From a checkpoint of a small CTC audio transcriber.
Training: adamw at rate 0.0024, 7600 steps.
Data: 26041 training examples, 149.4 epochs.
Rows from block 5, named by matrix and row number. Rows with one number belong to one channel. Each number is 128 + 24 x the weight over its row's rms, rounded and kept within 0 to 255. All counts start at 0. Numbers have three digits each. After the name is the row's rms in percent of the matrix's.
# convs0: first width-7 conv (model.blocks.5.convs.0.weight, 160x160x7), inputs 32-63, a 7 kernel for each
# convs1: second width-7 conv (model.blocks.5.convs.1.weight, 160x160x7, transposed), outputs 32-63, a 7 kernel for each
convs0.4 097:145128151146134091135099083137119134125128108145091124147140101121094093125105118096114114151142159136106140130135108129099124158145189124139113118101116127157205148110108119149148168131148146108092104138192104143134152120164123150139108109084118153145114162131135095150181145114090137144147134154119152131124137105138129123115090104125123186145112128174150117141123138164133133089044111112114155141175125077078091165142142138155070130136102120128104109116143116091099125121105106076136088119126094091157117098102155120148172127123132081143088106113099107136115136153133120155124109122119130093140144145100133133120120147135108131099107183158147146133123163144121145124116
convs1.4 097:108110175157121081107156165105128137147128157110131117123139096138114148128075120162096109126116107135157119098107104158137104106150160138135140080114142133133155149155130093111127146129138160180127066076134131155146094117186171165141129119066119105132136135129104193109094132093079122114150144092142113157099143139168171135112130099086128123153149118160164144105142138101143140120157150121134156130100123090103139155159140144134090126097169102115118133126122121159127126151174150126103094119102121111161152104118125117102084146118151111129143115151150158129097111103121118152125121130130130139127148124142122133151114141137119111123097161124138127137137108117112124133165
convs0.5 094:124142173094119144121154095141141139133107115079062140139121088138105071099067126101142112152118143121106122107147107128143080179109189111147138096136115129154116146169148078110115123125144113160154112164124112125113132108066136127139135185146137119139147118108139148124133129152145122177126110119114145159137115161100148112156097143126125095126110147071101111136127135118058103107177135149147153117087106153055167152171151163146148104165153086100122128113140124121133137104173131129133104154080160115123120133116112086103092124138152134128121146102087144099097130112135130091142113108134125131154133075103137142121127114105142137145105142159106133129134132173137142100074
convs1.5 087:139140128175186123179114092169111131147165138098142115101114113169140112131136144133107139103110137131157130126140139142093120147132125114135102113144099151117129142133142149145147144193127113127132131129169137093124139078130087146178128179129123120139156137127131134179144147115152145156128106146128138175147155154098058094109087121120146155100110127153104139140122153135155158146073139105124102119163152151121167132148122152103149094165152102151120125159160088165110107104149115078137155119086144125121152140162153124130153107140169159141118142141116158147147101105098105117129168138141139098134106123125085130133111140150091124139119118172129089095160156083127162152125
convs0.6 107:164067128132105115080140117141116132117130140118092127124120169123115091096145143173116128101115119140105119096188095111122101114129174131106099091099154175138096143102097110160112149171183137101028132108131133113113119158128146136154109089131169160106086138179099120107128176071104132099085121141138088114105101119145128093110116100110144136122112117121141102125083123125160130117128130123140163117137163137137146151138117103067117114186153125115162142124074138159147133108127163124173147191146133144136132134179130160138099109123086144091096127112120161129126130101170132143145110118114088103139114151137107131127157103157149130115100148131103157110116100153138125108109
convs1.6 110:142114133110151143146095102101104151140150176139136163131166134122133090102098085089097109117124132119162118137119107121102129143182133122143139123134100100146145121098139118092065127118148115106122086076160150129140114117100118112128155116126134130128135128140102110118148138137128095131132128110128100113139153145136158122112131117117095131137157111123098109126119137104134095140119102096120129135115143082114148114154121149112111099098124103109108107107100121160187152103096122135139117081087095087096135125132084155181104123085115135133103158107119120138138125145132164122156111064133120101099118072110099140079142102151107120165144134099121155116180169150173104079118
convs0.7 098:167131148128155143105123171149104122138155138152136145139149131110156135123104102124151128135101130157145164085157052117169133148124151121138133174110109136148139122102110115117152115140163147150063113125153075123128158143119150106084148128134128130149141103106091104145140137130144145119135127119133113111145134128074127072178114077140133139138095133102097131135097135140136116134139107166118112134130136113122100137157160128125119119139127090120102104121170121114129110114147131126097103145101088119099133107150123110158111136137122141136149155143103122126114122109135118089154129137138159145117146116135149144102130132139108136151094124129155124121173160148112113150104
convs1.7 100:189114116072159149115150139142128157086137125105137080118098076131127137155132170085136154117121130140108150123127115135138109120115125132132108150129118111142129120096145138088159131168112098125169095106141125156122132101187101143133110151140177130125102170125147166155163127094115127163133121128156150144130143155101110115116108090124136116148157157140113150095126118145136159133114170150144153118128120145165117180186099125110141145118148105184147179135129134097115126109120134109110134155121088082114124156150142138177158150145161111112138117137095145139138150130150085140088154135143151131136110158098140136144129138133121130119125141111108142136102106119143127122138
convs0.8 102:131110099147129122123153143112140121143143135155169098107094149123112131126134107144138129116100106186153062092127151100162146133140093108172160108139140127102137114094145106114117109137138117139139138126128126135103138126117109111136123135159107132103123100139114125130129098155095123124155159109132125100138142174152158139113078122134121130123115155151117149112143126130154161154131111115159113107099148149152123105083126121115157141127125082105079129125148110124142123092168172138148138133146175095126140117129106176121130105091144157165132134072114127110142156158164187147115109156135100098102058073137129148171159140117128120121137175144088187150142129130118125134143
convs1.8 103:118123092146169129104080092098149135094123144138108114104142126151114164182135136147117136106130098127118119105103141145147145123140121102143138120144129146130150151136112156121166088108091099111121116075117149180139134077171182129150125142116131101088109128117130125153127114117139118134122128118162173121129119113091122134122104134185114119113133144098136102145120110112137110117123134136126123161146124121119133106125119073136127129138123123155144105136081139127074079061086144124101127091148130130141101103148147141110114104119096115116125163087144123132122149108150122115129128096071115097084077098145115118147117120168131144129129135088078113120096170147133097133117
convs0.9 102:136113112123183123131094140132128104119114136122095145115129126095167168120141137189126121115140064116139099122138150138132099058131145162089155180095069106124104144129110114111110110136129141110141196129087116134136099154136137134132116121181184155166137165133143132145159123102118148120069123167141134112139112108103092126108136127103105097084119125163145100083143107105134092111123105127148122122151143175125092151166151102133155127132138077128148125112128145147157097127133101119183148124135113129151113170131149123119132117121132155099098123115109111136128142159094135116115099155115116136162158134101081149161136122128133121137129130121150076188149142094109085123155
convs1.9 099:118104126147139107134124135147176080133163112112176141147154155129111161122159105100104106107143098137088116140183157136128122130141117110129146100131149100134128113124105135126132112121120110117113177135126105103108099108125162123118159130119108131150039111113082153087085126128134123127127122152123136134128114143150134128116111136158135137088084141094138117129160094112097124124090140119120133168076131138096107169140119185154117139093126186153120150158071116126120103103116133109120096123107122111134161155130124122127117126163132159113102086110151098132115122110117091087136139115142142098085129148102146128132123143130138127134158168140111119157111096121144172150113
convs0.10 095:136130118115122107095098157081136097135114098111109109045150135138126166121107091130138130145088155155130101130112099150139145145094103118137118129141120096139110131092174163153129133131172141147162098090085122144090122115115112133115088144151112159135117149097131155120153174125119081098113139123136139161151116113179138100102157135135112111098092122151119125122133140125106148145137140128146141141130115099111150079154116074134104130108128136138150123090120084120126093138098143115115100106181142130141138175108113117133139141085148101145089114127088119121133086113088135091165134107123090138125152129116125119126111135128143125122146169103090170108133074065086135100095
convs1.10 093:106142115141133115140144173145090106163152123111138126112140120174087101097109117144107138110130104088114131117124088129133079095134140129118113127120139095100113137089140173163155130104185128149104151177146116130138104133095089151118101125117154135101131156129114102128108126128142102138135132086145111134141130125089101109150165126170135128102147130115137131139109160129113106138120144167127131130145101132117099102128086121139155120156131158162126118175158158147119129126150120128124169122107110152131142128129187127113123121164099129111149096137155139141110133062106132102095124170106128127158132124107120115128129140156150142126118166119121134129084119114113142115101
convs0.11 091:095116151102111120149142111167137160129107131159145137121113101108099141166156104107142108117164143134096112112095107130136103123135146121127154155116108109099154126110124104094122121168134140102086163159145165128134104125125145102137115122138130104139086154126144119118132126122127146103132141140139131145156115119100121142117133126090114076070104095083074144142137098095075118134106111122160132129127126128085092071097123139105146171137154135106094120118130105125141121163160147125146134133156139140133143131117128139152159150160141120138158128134138151172144170129119156142130118149148146125102098084108116162109175160156079141135104116112105127184083091083103123179145
convs1.11 091:119110139138127109107105172185130110093131135115119117113135128170127116089139182124147067115116148095084134156157138119136141144094152124135103090136179108117093138154116102117118137150147139119118105109135114125112139122142136144112107149092073084137127199144099137147168148152157122102137117141116079117104113143116175132123112113140074103113046072097106113125119126151115131119141147139128104142160108101147149153132098097118131105129115129124167135171161133120117159169150134176100121087161161163133121122138127149104141116130099126191155143101120114103155111113168148149123104097092138148172152131102158130119171154134187154141097124141151090128113145132136135171138
convs0.12 096:136124128112110151146121133079128111104169126112078116097136082098117127098116116098195104153103121111125159130118130103095130088126169128149104136082091086132123097086094095128110128126141110118131170140100146145088096134106115189166158131081145133071139161099165147137184128108138140109164127147099119164124122141096111154127138143142108116051119171153101131113130151122137092111166132109127164128101128109082097149140132107112124093105124143128140107094157106132103163172138158173152152151135125127167126126097097176121081132115108132159118150116086071074125131122160165096123121133121114128182153145101132123129127131132118120089155170102167128124107100130130093102159
convs1.12 099:149124117119112137079104103128122107116143130134115132103119101088120105141167116074105113112113129133146103158156124140063163116102125112129076103118105163132108141130143101177129120134142099132147109143138160147131120114141162108123149110127168110121121114140160129123069159100105106125110126134132119119143144097086104112128076109114125184161188108070088117135128112110173125119129142105141150117129113107121154130138136118114134124099144156154176117085143144108088128104126096070121145135131111089096123149126097147127100117131128144085162108139156155097146104126153123089122147136141137119171123147106163085147100107128145155137156114114127149146131103148140144165174
convs0.13 109:137119074092120099119158146152150140148117097150105102127114107117113122149077100131121131194110122112104139138138106125131150127137151163116101149151158144168172119105113098065147132102103157119077109092088163116127121162116121110134111105112157121146099115162145160105128101118133106098086122133166145121106150126123080121103156122120094136116082137142111105145109111145156118105123121113128090115121090062079107126132115127102138122125176131114127126124161130155134142138170128133098120123086133120148091114185122166126147122152122146155152158137119088138127107135104138129121134127140146088127102117126135080100130133123108119119154118146104118127097119156168137154129
convs1.13 111:141112114175133107119111152117160144151147141140104159112128138106102140104110100123132137133125139140110116128128115147146146121132157118099125162090102138170154118133129150127106118145123127121104047020082122148119103140109130110130111130092085091105143142136165131127140160166155144143132161119142137132088131123160136099145138108119112095110118142125123108106076138123144166114122129120096104114122158119126099086118133134129125123122096162156118120138139146124165127113155148147108143148123136135110142082112092108113136119182124124121127122121085157118109138119091123124155166153138169110112136157123125131116098153153117142079089128145114135154121119127159161126144
convs0.14 100:142127105128105115115128126104139173100104140169126131080145136122110110109141146134133180076102127112123152123121151138093091150135088152127138088094132173149136113109162154137136074123136111111125158088145087126097125101106118145152097125154140140143118111130075122086126149128143140162124128122127101139146109135132170120074156150167105120109126161132083124165077148146135139156103157127158160117148088118161130131093100108151120120085129089134151170122129123112117112110164174168093119118132120141131112144123160083086148130157081140119132165147096147139132154104166138129110117104102161131121128158145130103112124144141120148153103112138116107132152160104111143164122
convs1.14 101:111081099139122144116067112126161119115094129106100115132133109111118138130166142147155098156109115122123090107144101127142122099107174124108125172117105177157119142089126135142147151119113141128098144107104118080151156034125080075136121113182149141138142134112107124103121125149120115120116075120097127145146133101156147131122115150113127121130134126117127115090128126109139122086152099099130106130115119099130098102145176124112084161164164116130139117130122115111096103089109136127122152105108119125110134122181143126101154164102107121113099125131109119137134109138185144124120097144121129138124104137131151116190166145118115115067125136153181157119114105148158126134118
convs0.15 100:089107149128150124133124159163125125114147111126117119130106102125145123121095045097140086168149130123117110163107127141116099128151162120119141118087082156119091110092104099103102152138158134135142125158165171131107141149115115140130119148098089119097121135149106136088113159136105137125119136125127122120114135147181146106116106148138099157170106093101119146180154127139101161158162123097127128136126126132134138127124137128112113092129110111124108101133136154148147148120111148102139117139119135105124113176097120117168105104108138082147175158134135175109092106080136099164158126123160125128124144101153144110083104112104131073128099116126142132152088122131153105110146
convs1.15 103:166174120175113103163100137128114152155153120124125154100106095150141122109119106164155081107061123152100102104133130149158117114108103111113156168119136131151113166195116142117113114131097099136128105110146102149151125143142153145125169108118116136141141114113124135108152159131152136108101140111127142110107121163098106128166184131135126140121115120120129128086134141143135169104088148149124156156164118114094125146127122090137108110130140121110096086121132178089154153135098135197147148098068089115161100103173131109128124140129140142065155121159146128088109129113126136143111116099144150133123161093115109123115128136156143132101141156112131157082099129103140145162167
convs0.16 104:069142162126138108132111137112137121106152125106120117121152122094135152144140129070099130133128155142116123138132099110104140148126092136162148151176187166134118115110081111136155117145094131145145160151130115055083121131146114101095110115114134106116172147128149120066123126097164116134131162130122143146118111126151077119120115103078099120105141113120158130178134102125137106122124169139109104149169145090146115124127132169160139102109144101130115100121153142113120127114135148187107113143109143120126188167107137125170147103105072108106130134093144137128133119114074118130122125144150101102093160140117139168153087116129128122089116099104100155121073124151123129106135
convs1.16 108:162131130131089132134111106137139096143144144149126113097125111087120141132153113119121165124112115103080063103125145121156077109130156095160145098105145138141138145154127124126127114162146152134113107124111142142139135139133126051143100116123127133122148163142131120065128113119139184130125089099115107158119106104111092155130151100101162147098107146170172101102128142117138139177132155142122091104101109110109133138118129116126102100127118101143080138099128118164173163155128091071128113158129131089093095116135120141113141069069099136118108100132141156116162140122121121110172142126134114089157145132113112102129129153095129110113103138169118082133106131139125129108130
convs0.17 089:133137128164142088141130151135113108125150136124097133122106086114121175136109091125129114152121129100126123135107118080109151088132115084137144110143118141145132136102081071113165110119120078148154118121075141129123107143088117068095156099121099078091151131113122133128165146159183139129102125155124134136126123104142109187137163111145103143136131114141123131163108105126114175145140150133115137105082126112098138151147120133095138119125085153176144145105104128135150120142116137126123121132162146089113144142099132133124137149099132144137105120116120156129128102089149128130163129147135083110099124130129149141149142113104120123136163095129107100141141154153161126090090
convs1.17 086:100173141121127114111072155125113138117123102113133123120113121155138124147117118133155141131170134124070116133107140117099100163145111174137142131124089116120135120113107112133148125138116089091106124123159093122173124107109103090134146123129147152129177174140127123117105120145108145120133089144157153162108118102150149149147123165141127156165116169122113145117110153134097124132123124149113144140134107095132088118148117172156103119149112111095129111143161108107135137134130140143112180177082119058122129119131152168157136094123157140125139139141121117129149133111115157116143104111141101086131144152096096120117085129104127125130121112159147103107136144159124110104126
convs0.18 096:151137126112134132115106089106136104116094082102139132132119136160147137104135085138170111132135131100138070145116129143112145132137162094160164167149153168146125084101085131122120128112161066125130134095134103119115124149136117139119091110167116112113110154146129095142112195092133121112100135130124138117133108117114121127111132128134111116128165096082146083109095152111106121146099136140126101116128124112103129102100080147121111153116115125123136114137118165085141150114133102121163124127103134123066124140184119135129093081133125138103103122123132152159133082140129099122120132135119140104126162143162126149132189154158102148183127136145141068127117125104115094146138
convs1.18 096:161118122139128118142123114118121127132142147147137144107113110128124135137112146119087156103164143088108116129109168099102103092049125109125166123112102146131122148108138161133107132144119062122118150109153119125152127109136145118092147123103089154125193127106074161101124108136121100103161134165148170166127102074150135154117143152111151129110145177127122112167143173127129080100108152128122144141138150099166152111172093129119095146115111133088112099108130143158149074103135083115176182114121100164118119159133114100177132138087119100100057102126127108140083116095172173122123137131137128118157141113136103089157127122127127119142126152151141122135113114112147120124110
convs0.19 086:126133106080114115165138099138142119123134145115125164114150157109129106121132155065117105133152128094133092105083097091087085131171127099123153107116088138146140130155138095128118184168133117164129124169135102111131136107084115110164152133108149105108136130106051113144098111141138107136138134105147143145129131151121117144159138058115154113117113091093145109122113187131116170117119112105116125165127137109103067136142055134115114110083138109104128129157170136173147125106135089094123136162120112147132127164134096108146140084132145151150160133181162139061097119113158167166173143095115139165109157154114078144113137154112100099119151167196112131159106141139119102132083
convs1.19 081:143139166151077162170130145144133087095085095128088139099134130099153120155133128141161155153124146113145155167096095127147120082129181120112141112162109108133100108138120128147116142130161103068105144124097155158104138136126157164116132155121159112121136105129125137136186156188138135161113100158108155112105143140140111108100114120142128093129119127119123139132133126080114164102139138121120097142143134144071108100070161143086119102120111108127107147127124153113119124159139175109167135133121075115111141078146142133170144116120127137133123102138147151107114119100148098140100119134130071098124102140151152070122081129103093128113117116110122166105153083079126136096123
convs0.20 103:092159129143162144135085137146108119138109170106096098053140112132147150159109139101144136176163112118096095112146132118144126144139096136114144135159115115098114109135140149151129137088078197144116130133138118127120114149122111136157143111113127124136122141133133109129105127153131126136156161159116114139127126129091088111088138119108105084136149122156141148087139095143118083081133137132103153098144099138134149151128112119141119109121104123104122103121127119086093121097130137136138149131163118138104154122136114136144125127120100100062111127127133108111111096150137136140148138177145066161149147146169127151106122141107077080131144130149117136078118150168145109133157
convs1.20 101:150111115146130124087107120114128168124113110088097133091115136074118115133110135124121112118138111098138101123141118088039082137181116126138118111112131092136146119150122132128101145118122154170141116149134139088135110173117111086133121109116131122136110109130095122141148099153111136185131121133150138139092123141180135098090083114113161148173150097099121142123141103148159131100120119153119135131153138116103139121126116152103101130120117140129144165098173152115143098095149154206135099101094105089107149121111111148158137141166100114112108101105147170167156129109137144117105128132096116084108132103155141134143131095105114132148127120127156156164126118121118162103084
convs0.21 100:126140090128161151139179108134093140138134129178125100090083053030057103074098105105128135100098097112113192126131149113115101143116119139105118156154127124121163146100121148152154097115102093117120154115118137127134109120111113092114143157121114130122099144169170114124078140130159132146095155122129120133130152112135127098104097128145150127126135145138163116132137086128154123120118109115179127116124116122158121121104127102119151118124147154107143147167148124138113114125143091133149150109126142127114127137192136130115110111130116148136161176097124122103142140121138154120131102134124115114099110103142122130115145094135105090126139145109152103142130143122148138135133
convs1.21 099:119139151147115116114125170143136136112116099136118113164142155115093087116092053101095112122151131136150120148095113149098128116165152133124099136099120130136164166156145126113121156177138141168132107105131136112106136126176143158165124129099143168129112130102136172129095107111130105154120090148153122130118107090104138152172109114158130114113108108104109144091103128122141153107117120065126100132105147098108081098090122131130121179185131159117118107099091125091112144137158168138137136160129158123085147083089117152152122119091100087112099124152149143122101110099119142121107147116112123130134132145134115134132152135137111098132140102102137129166099109131163183099074
convs0.22 099:161142159100120135151119140138148111118125120081104123130166158101168134157135141113115099133083098117141180174116119126124089129099093102137115117141100131177157114139078129112145120135142141116123176124114091128125123123111126095122124130130099133109098089105147082095135102162125158113085155163144160139134138166128080112187154139155151146125103151131096121118142113136116127097113112117117157168163144110119121129136166127094130123165141128130158133126152127118098098120117078123107098127103138110097112135123115114134111137107100085098127115152131170113143127160078085090117138092133143145162118137139127099114102131141107148157167117127143113080155156093114165135142
convs1.22 099:086112139123063114111145136140124123137136158085123111117138096106107114107112135119116113159098140165097106150162106150153092105104133118117132105102140152142107113137104107153116164133116131126125166134123152114146134086151183089167110104173120110136146141156135121124147132122137115083123135167142130152132169167121177150133104107105117163099118111138102111134109127133126128114150137110127134089101138119108143111124177139126117103148110165157115168138166135118130127115132173151121084148137147163113134146117117117136120134084143125144144125113111130116121097118185166137107096086109153152162136107111114148146134116117089109114097111106119115133096085150095137124135
convs0.23 104:111104116150122088101158129116182131123128138122097106139137123125137098123095094106148124065139144165140103151128110160147106079109121154118166116140106088122103135125117145132098149174138119170126103126170133127121117137166137159133156111144151131115116109136109093094151154138169116103121099124131155132103134116127124107135129078115112089161139112143136191150151128151147137121136130131114128116113113121149136124107139135153119143108138108116117102112140148077097119097111141119101089122135107095058151122149065176171145149127105104119125134103125164139173129108113123134130138159162161189122124083114137121094106106090139126171126115141113120127162128158145069123118
convs1.23 101:158106130104109083098123152139153122095121134132132144125113107144145101118114134154166108138189106106177136137164119131088135098118114168155129136111088121145154105137123145101145122148115144136120080157176120116109135165162121133124129153119136120107114119121162193123139100065089104123122133151131132158102095144130086099110107152162151179143122106140129153128110173144120137111135118117136130116080116120177141131140121142132142133107123132096154159144152176135126162128142161151114130134143166136143111124113154172119132147152177171148062081124108119161157128118101107117110152108126181116119128056100137134129097158145082120126098125151152141181150111079128130142136
convs0.24 102:123091131116119104107138136138108132149121149097103128086123101098107108109137107152148087144174164162134105128121104127122136143148152111109126119137119117126153130124116111140131120098105114147167126094146179121118104063120102101102153142092127122117185126101107065102087111108160160151158141143140160135113141139096128113139131173183115146129110138103140139140156127138165157124144116099107123079136119116104121180142090114145125098082134153111133105106077097135132117093112115127136122106099191179135131125129125125154133099142155158151110153167154130072120094102114133150146153139151111112142171120124125144120126136116101115125117109090086142184102100091087129131133
convs1.24 107:136122103103119117130167137149126116109124151130127100080134122113102095098121126135092114134086099135115121166128113078083084117121128096124148151116135114098125156172099145106130077135136144111085087105067141135124132130109130134131128125116127137146127106142101107123135144117140132106126098122118080084137114150147158122107120131149104098130137125131104154143095130132118136104129148132115109126084150132098081081090125121155120097148141108129135105119114155109090113124129176167091115140093111117109129105117090133137077188198154108124104116121158136139134127110115092103088123102124127096116123123153150102084086128117138120129114097087126100126110126107106143153116
convs0.25 103:105139126118154140100158112119101117111125120135128099078093127132079152149127124108148159158124110116123065111122171102081086072104088124107106112131116151085102141140090109140138121121089123144112130132142113108110117122072122091153118113135172090074110098118151157160134150149142152101116128135130108100121092109137147115123135121140147096102086126121106133126164129168127112132136143126133148137138144133103117083122112105150114114125097143157144105087083103113140144125082085104126186133109128142119137155092148060125138126109131156139133150123133153116084109095140123107078136150132150135125129141126101127119144100121103094090097124122148131141145148130138097080063
convs1.25 101:145145138142141112116105173135164119133122149092105132155155160095144141131155134130127113104129113118138158127136150140109121118150161128129117166117124153145136156125142142182102100078100108133126126111084082124112084118116163162132138112133129113111121139126126138112129119134125157123106135113113120112099111079137136102173160146174129140133143125144161136146136116114103134138124103104128130108129107130131148129121105096092114126129125150154121114139140110090089087116137127143099096120154136165165110125147120117120099143166152139117098093136152116131108093123170123132155161113141133136138142165116122160150131124150150133114078121084132133143111147132092089125160
convs0.26 094:099101103127135143125175134135141104171130102118092117123111121104113103108149107144141166148129157122136159160128138099098105146123095109107117139151145092095101113125145109136155142179116111151146203115101136110079089100142084096147125106133096098130136119152138126194136138133168138129119113148152103146155141117158150188138118103093134145137129082127073135143163127127117131121168141127057126123126121115141126106166122119154147142119156128152117122137115107135109112122092151136153112156103141090178116084135165121091144105134147082122136121139074097135077111124136127120131119132117150122120125155094107099144104129101130130124131124108127142114145100124109142101118
convs1.26 095:133148092161142106152120132119119094129105150165110128174125127128084126130109136122130091122138120151133112146144134104145162124118118082092111151103131083105099105111121152145102148153138097109124096120121109163117148142079132118123129126106152183140147141142086076147116131140145147128149091114125122148151187108139094149145135105124111103124078130120128130135160143123146109164155106108104135121109121126122095181098128119152140139142133141102146110111105131150129150117085076117156126140120138141157145092139075086130114118106130123161165093131151116139125145172108145118101107146119131143175105100107116115089115087141127097118123159116129092090135117144070134128101
convs0.27 103:140170157079080098120138110139114146109143169125130141151146126156130106122137156161093119084135130148144103097102132136181142143094096118101090120120137147137118140162139121166124155148105112109144107142139103110123096116119106095140139125109121147093120119112088094123153125147093125144121174123124119119143137096114112089118108174199144118095094095112153111122102109144153120150155151127088127135155116115144132099078135127129126194155157080106131135110102076141105136098081124113159133167164101119119134086145149110129125106139155142164161136150113119139101139121218135138128125128096099125099100105143141143111131145140167154151143160161088110111160119110161168149117
convs1.27 104:111129125149124144119124156127131133102145102144134170135118143100083120116125106118152104113116115127106136133101102084110119099130137111110151150154120123149167175158108153163104126140096155167146160118102089121082099119096123151102097150092110128128115149124113122075146100149148116163127120090123139146105154096115140152119117124114118152125108150178158136135129115135130138101106124106108103131106111139150104119128153094115117102088113122136144185197149116124121131117078100121099140127147135130144130124173133142094091127142146140143118141090117146096154110120128135128105119098138111082123138123159145116115134147139162160109105171126135141129100129116135106058078
convs0.28 104:143129103143146169149148171161096117135149112128125095105132131133145093081126089140153136137159111131083120111125138145125133138158104147118151158104138152104069127132128135132124156100100154134111133101124105086146103130155113140125071114118134103158144129119092139118144115113154130119150107129111159143180132113163102137109123086142131106108091077140118097138173125099140083167060137155163119094140130124132137073098119144132142132126097126122158137128146114108123123133126123089151142089112130090176150145158104095133112124149156124092126128170121133106120122142153153179181124139160134109123108085135147094069125098121093137142133154137146126147124117098130127103109
convs1.28 103:144115118142117137114119111112168120099085091110110140126115142111145138094110104079131118129176161119111141106110124113145088131102087088135138136158105108144123130156125171124094129132130152135095140107113103091137143167125125149148119131150152121123102142104128091113135116134128136115156145114147104118131099106131109159148125113124118141091117137113128117144143114127150133107151167096114132151110107119123161120101166162104185131156091116137139144136134109104077076156127145167138131182099103117089100098120114132144116112106121179114089076132168129129108110129106095090121127154137142129086113106113132095113092120161095147108146156181145108138137156119137181182155
convs0.29 096:161138125119129137098157111133156144119143129115094125145152106158123146154108079115043109106143145172108130159123117163131157098093110118122136144143060090085126153115132072095150128114113102091159143143110132074077100133129140130144121132134098106092099051132114138117150135143143100110128140085133106124126123091133112131113117142150144140164130127095073142161147124122139115135128147112104084103151103105172164103138122131170121124157125109142143115131154150149120096112113137111099087136159087126108123133108101096104146116119093108142095133123147143157101117147127118138093090121152154136135145127129142090090111088142119117103111094125143129139121144147163114120158
convs1.29 096:128113139127134169112121122120122195168119102074089138101116093107122126111112101114133139158113109114094129140107098133103126087146157145131135096119096090118092133121128149126126143135132122122097143115126156165099106157140186154087089111116117147141087112089127125097113111103113150108106099161169134129105078115102134150103142122137129133132141142132143102133098131087137137088139154136122135098147145147113157156122130130109116142089082096127137105109118137146123146130089096139104107115132126193165106128124137123161105144193085084131095137119131124118119138157122125104130125090078122125148099084126165108136148110106130109125136084106092125119119110151141127142129
convs0.30 099:148106121118109158177076162074136103082111104075130089090143148203252150131158112126094134143153128128108133122132145117121128180133116174144154128127156163098116120091107114085080120077113114144069115124135094153131161137108153116106106093139119114134151180142099105111125120140169142136114077097142100127169137139119091121143118139117157127112132106139135128116133154107128141118140151131166138092114135146126135111130136119126131113130194127163147144141144087140091145099133131120162136139133108158088107131121162142121108097113115125130128130105163141119136159165112102152095091132122174114148121128139086098113107096085117142117111128177105126179120134109133085163131
convs1.30 095:172133101147105149108103113145140125161166127179137087136141181139137142102109117099151131140122145147157122158139148124127132131128130158105103102072120107110135160137122148106126075125111127122174129123079112120152138139146122148154134118118116140068119139134102102125110109135138116131136125157123101142101125064102144101119150173128112132127166179100118152152127110106113108079149125151129150113112092164133085114141110110162152116133122108120110109141129126102162126101142122111137092127124124143159142129157117090106100100106061103158096098147122120142126133105184147146146156147144131123142168163133112130078100072112125143158128124090110119113113110124070111126110
convs0.31 099:088120112156122155154127107136122177164170098145101104153115114131116104109087083133168167157172164113117183155134146135102127124121111136129141129112132120113134125147156129139072142161138160140134066138072103104141098169145133117115138091067119063148111125092103117150160153112118102128133094127150175136143094133106127129154148118133164162116109098117112102130110155139140104076123155100126112132090117080138124123120155106070106129065125173129135107167137146119142132129126113125124119113164159165176134145099145109123117133117138209126126122085088137129129128169182143137124138161149140125153143119127165139157152100100101133139111161142155140146062110128148148193183
convs1.31 098:119107078084134145115150157140150128173160145123116114121120092128142128152137080082123124155108100079101135140113072116118127160126109151112083103103108109159142119100133164154141116138158097107116109112117138127124124133098093144133127119118145148137155144143160151113143134116132117138121112138107134103126130105136128129107104128142117108106078125163113103141132154154120135138110116105126136135097122135080103114111130131108106134131125137145153151122098123117115136169143127134137112127190156116143156099134115125147160092113095147131119130149211135149153162128118108151136110109135142115102104111165147109135099085133120080155154121186101150125160098126110108104109
convs0.32 099:139108077162101076124096123125155142164124147168145053080142153098098149154100102095126119169114108120121108130139118152123050172138116155154145129067070148176170144097130149082098086121069090102112121155121113128144166077117133111147114166181137119104124150147137134138146099092132114127180115113123114129126137146076104095118127126136113113071155149138078103103133116166128125135114115159118080155098112113173116121135135130134143130120102106150132124093144163163135092097121123134129153130146151146109126101144105155120151159148153141121133195082079130153151158164163115175085116152101128124101124120142155163129135148107147135106089081148095113116085080121118149170113
convs1.32 099:137154092136125101113122143156140088109146125118129117125115200086134106149122139108128142130132143138165128130109098099145092102133109106110124137087115115161115092158126151131149124118104082149180135085104128088127080103106083134125124150168120116119157147070163128144141110138124135147127142130113128141129132136138147100131127180182134142118106110128146131147140111117105138122097121152116140128120123091157153088107116133140134150096106089123148111135120123100096099098116120117109132129123158154173125118141137107107132145112127180149106130126106120125110149101095165173139127125106114130107089162186166113137069099133145176092115138120132118131120121142104149150123
convs0.33 101:101125114097158117120085095121108121121096144112110109114109087149160166122128113141101100113130118157133108118126151160133116112155159130112120102148127147138147120120125144110119132113158144138102153101100141109119129089096113082127155156164112141161122104152157080135128132117081137141163118092123116128127142115113173144104187161166103102088105127096122087067143120121111148116131112111155126106173121145138132124130103146131135115090067102112114095102137131108082113127124143115094097167129084155131125086129138176166143128104130118140117164103093119101085103106117131137129123125114136171105109138098083156153165157155161129106102107103151098135135118112132089110107
convs1.33 100:100117114102100165144121141120149099140114132148151126145093129127122119116154167116115122114087090117112120123141133126137134135131115134113148149104137185118101150120123157148146152127134162115147124108074137124152104156103103125104115114148088101123096092088122137098124117078098123120094164135114157120152133127130123176173130156124143127126137133172182108136123112131103151095110108137101113107092103105144045119107083112111125163139148119091150166141136150152169143148143099144165155083137137120143121177161152135112129124105149151105126124114129130111106123129110135161106128112147136147136132107146143126133126131141130134140139152163157105141130128143118128137157
convs0.34 096:127128120069090143125099151131108168140130112099111116131111100110123136096107130144124097058158123082104146115101120137137149118090150156137121150111118131092112165165060060129116134148139135121108119137109149118069101070114116149095120143093118159106102113144101152107145113126133139131135110164132141171150153132155153119125182130117140140117142163157106163119114109138151152097121109149109097121161145160183173137128164131128116126149157095161118150129129093113129099099150078105140109125094156146114108163149080136118105082097086110131134102125087168125171102147136135144139139152104119115114141128114160137117109140108136160134145135086112099112114122113113142150131
convs1.34 097:127123106087101149165139150137113125161113087135142148139159118131096113137099122155124147123170154116121093142103147152089121152110124084101112147090108111148138137109152156121153189152171096089107173125136085125117130148124131137157140160117134088131133116167120120144135131123101095102120147146110124093112128115109115120127115106108149084112117143110148114105132098139153148144149145112131145151109135116151137130131121092092139119120147140117122133155115114136143131154175149127148120157132143156115113108173114117117138122178152132120080096147138113082102124119120130165132138130113124132127146169180116140101076099121129111095109130143129122101128114136112125118151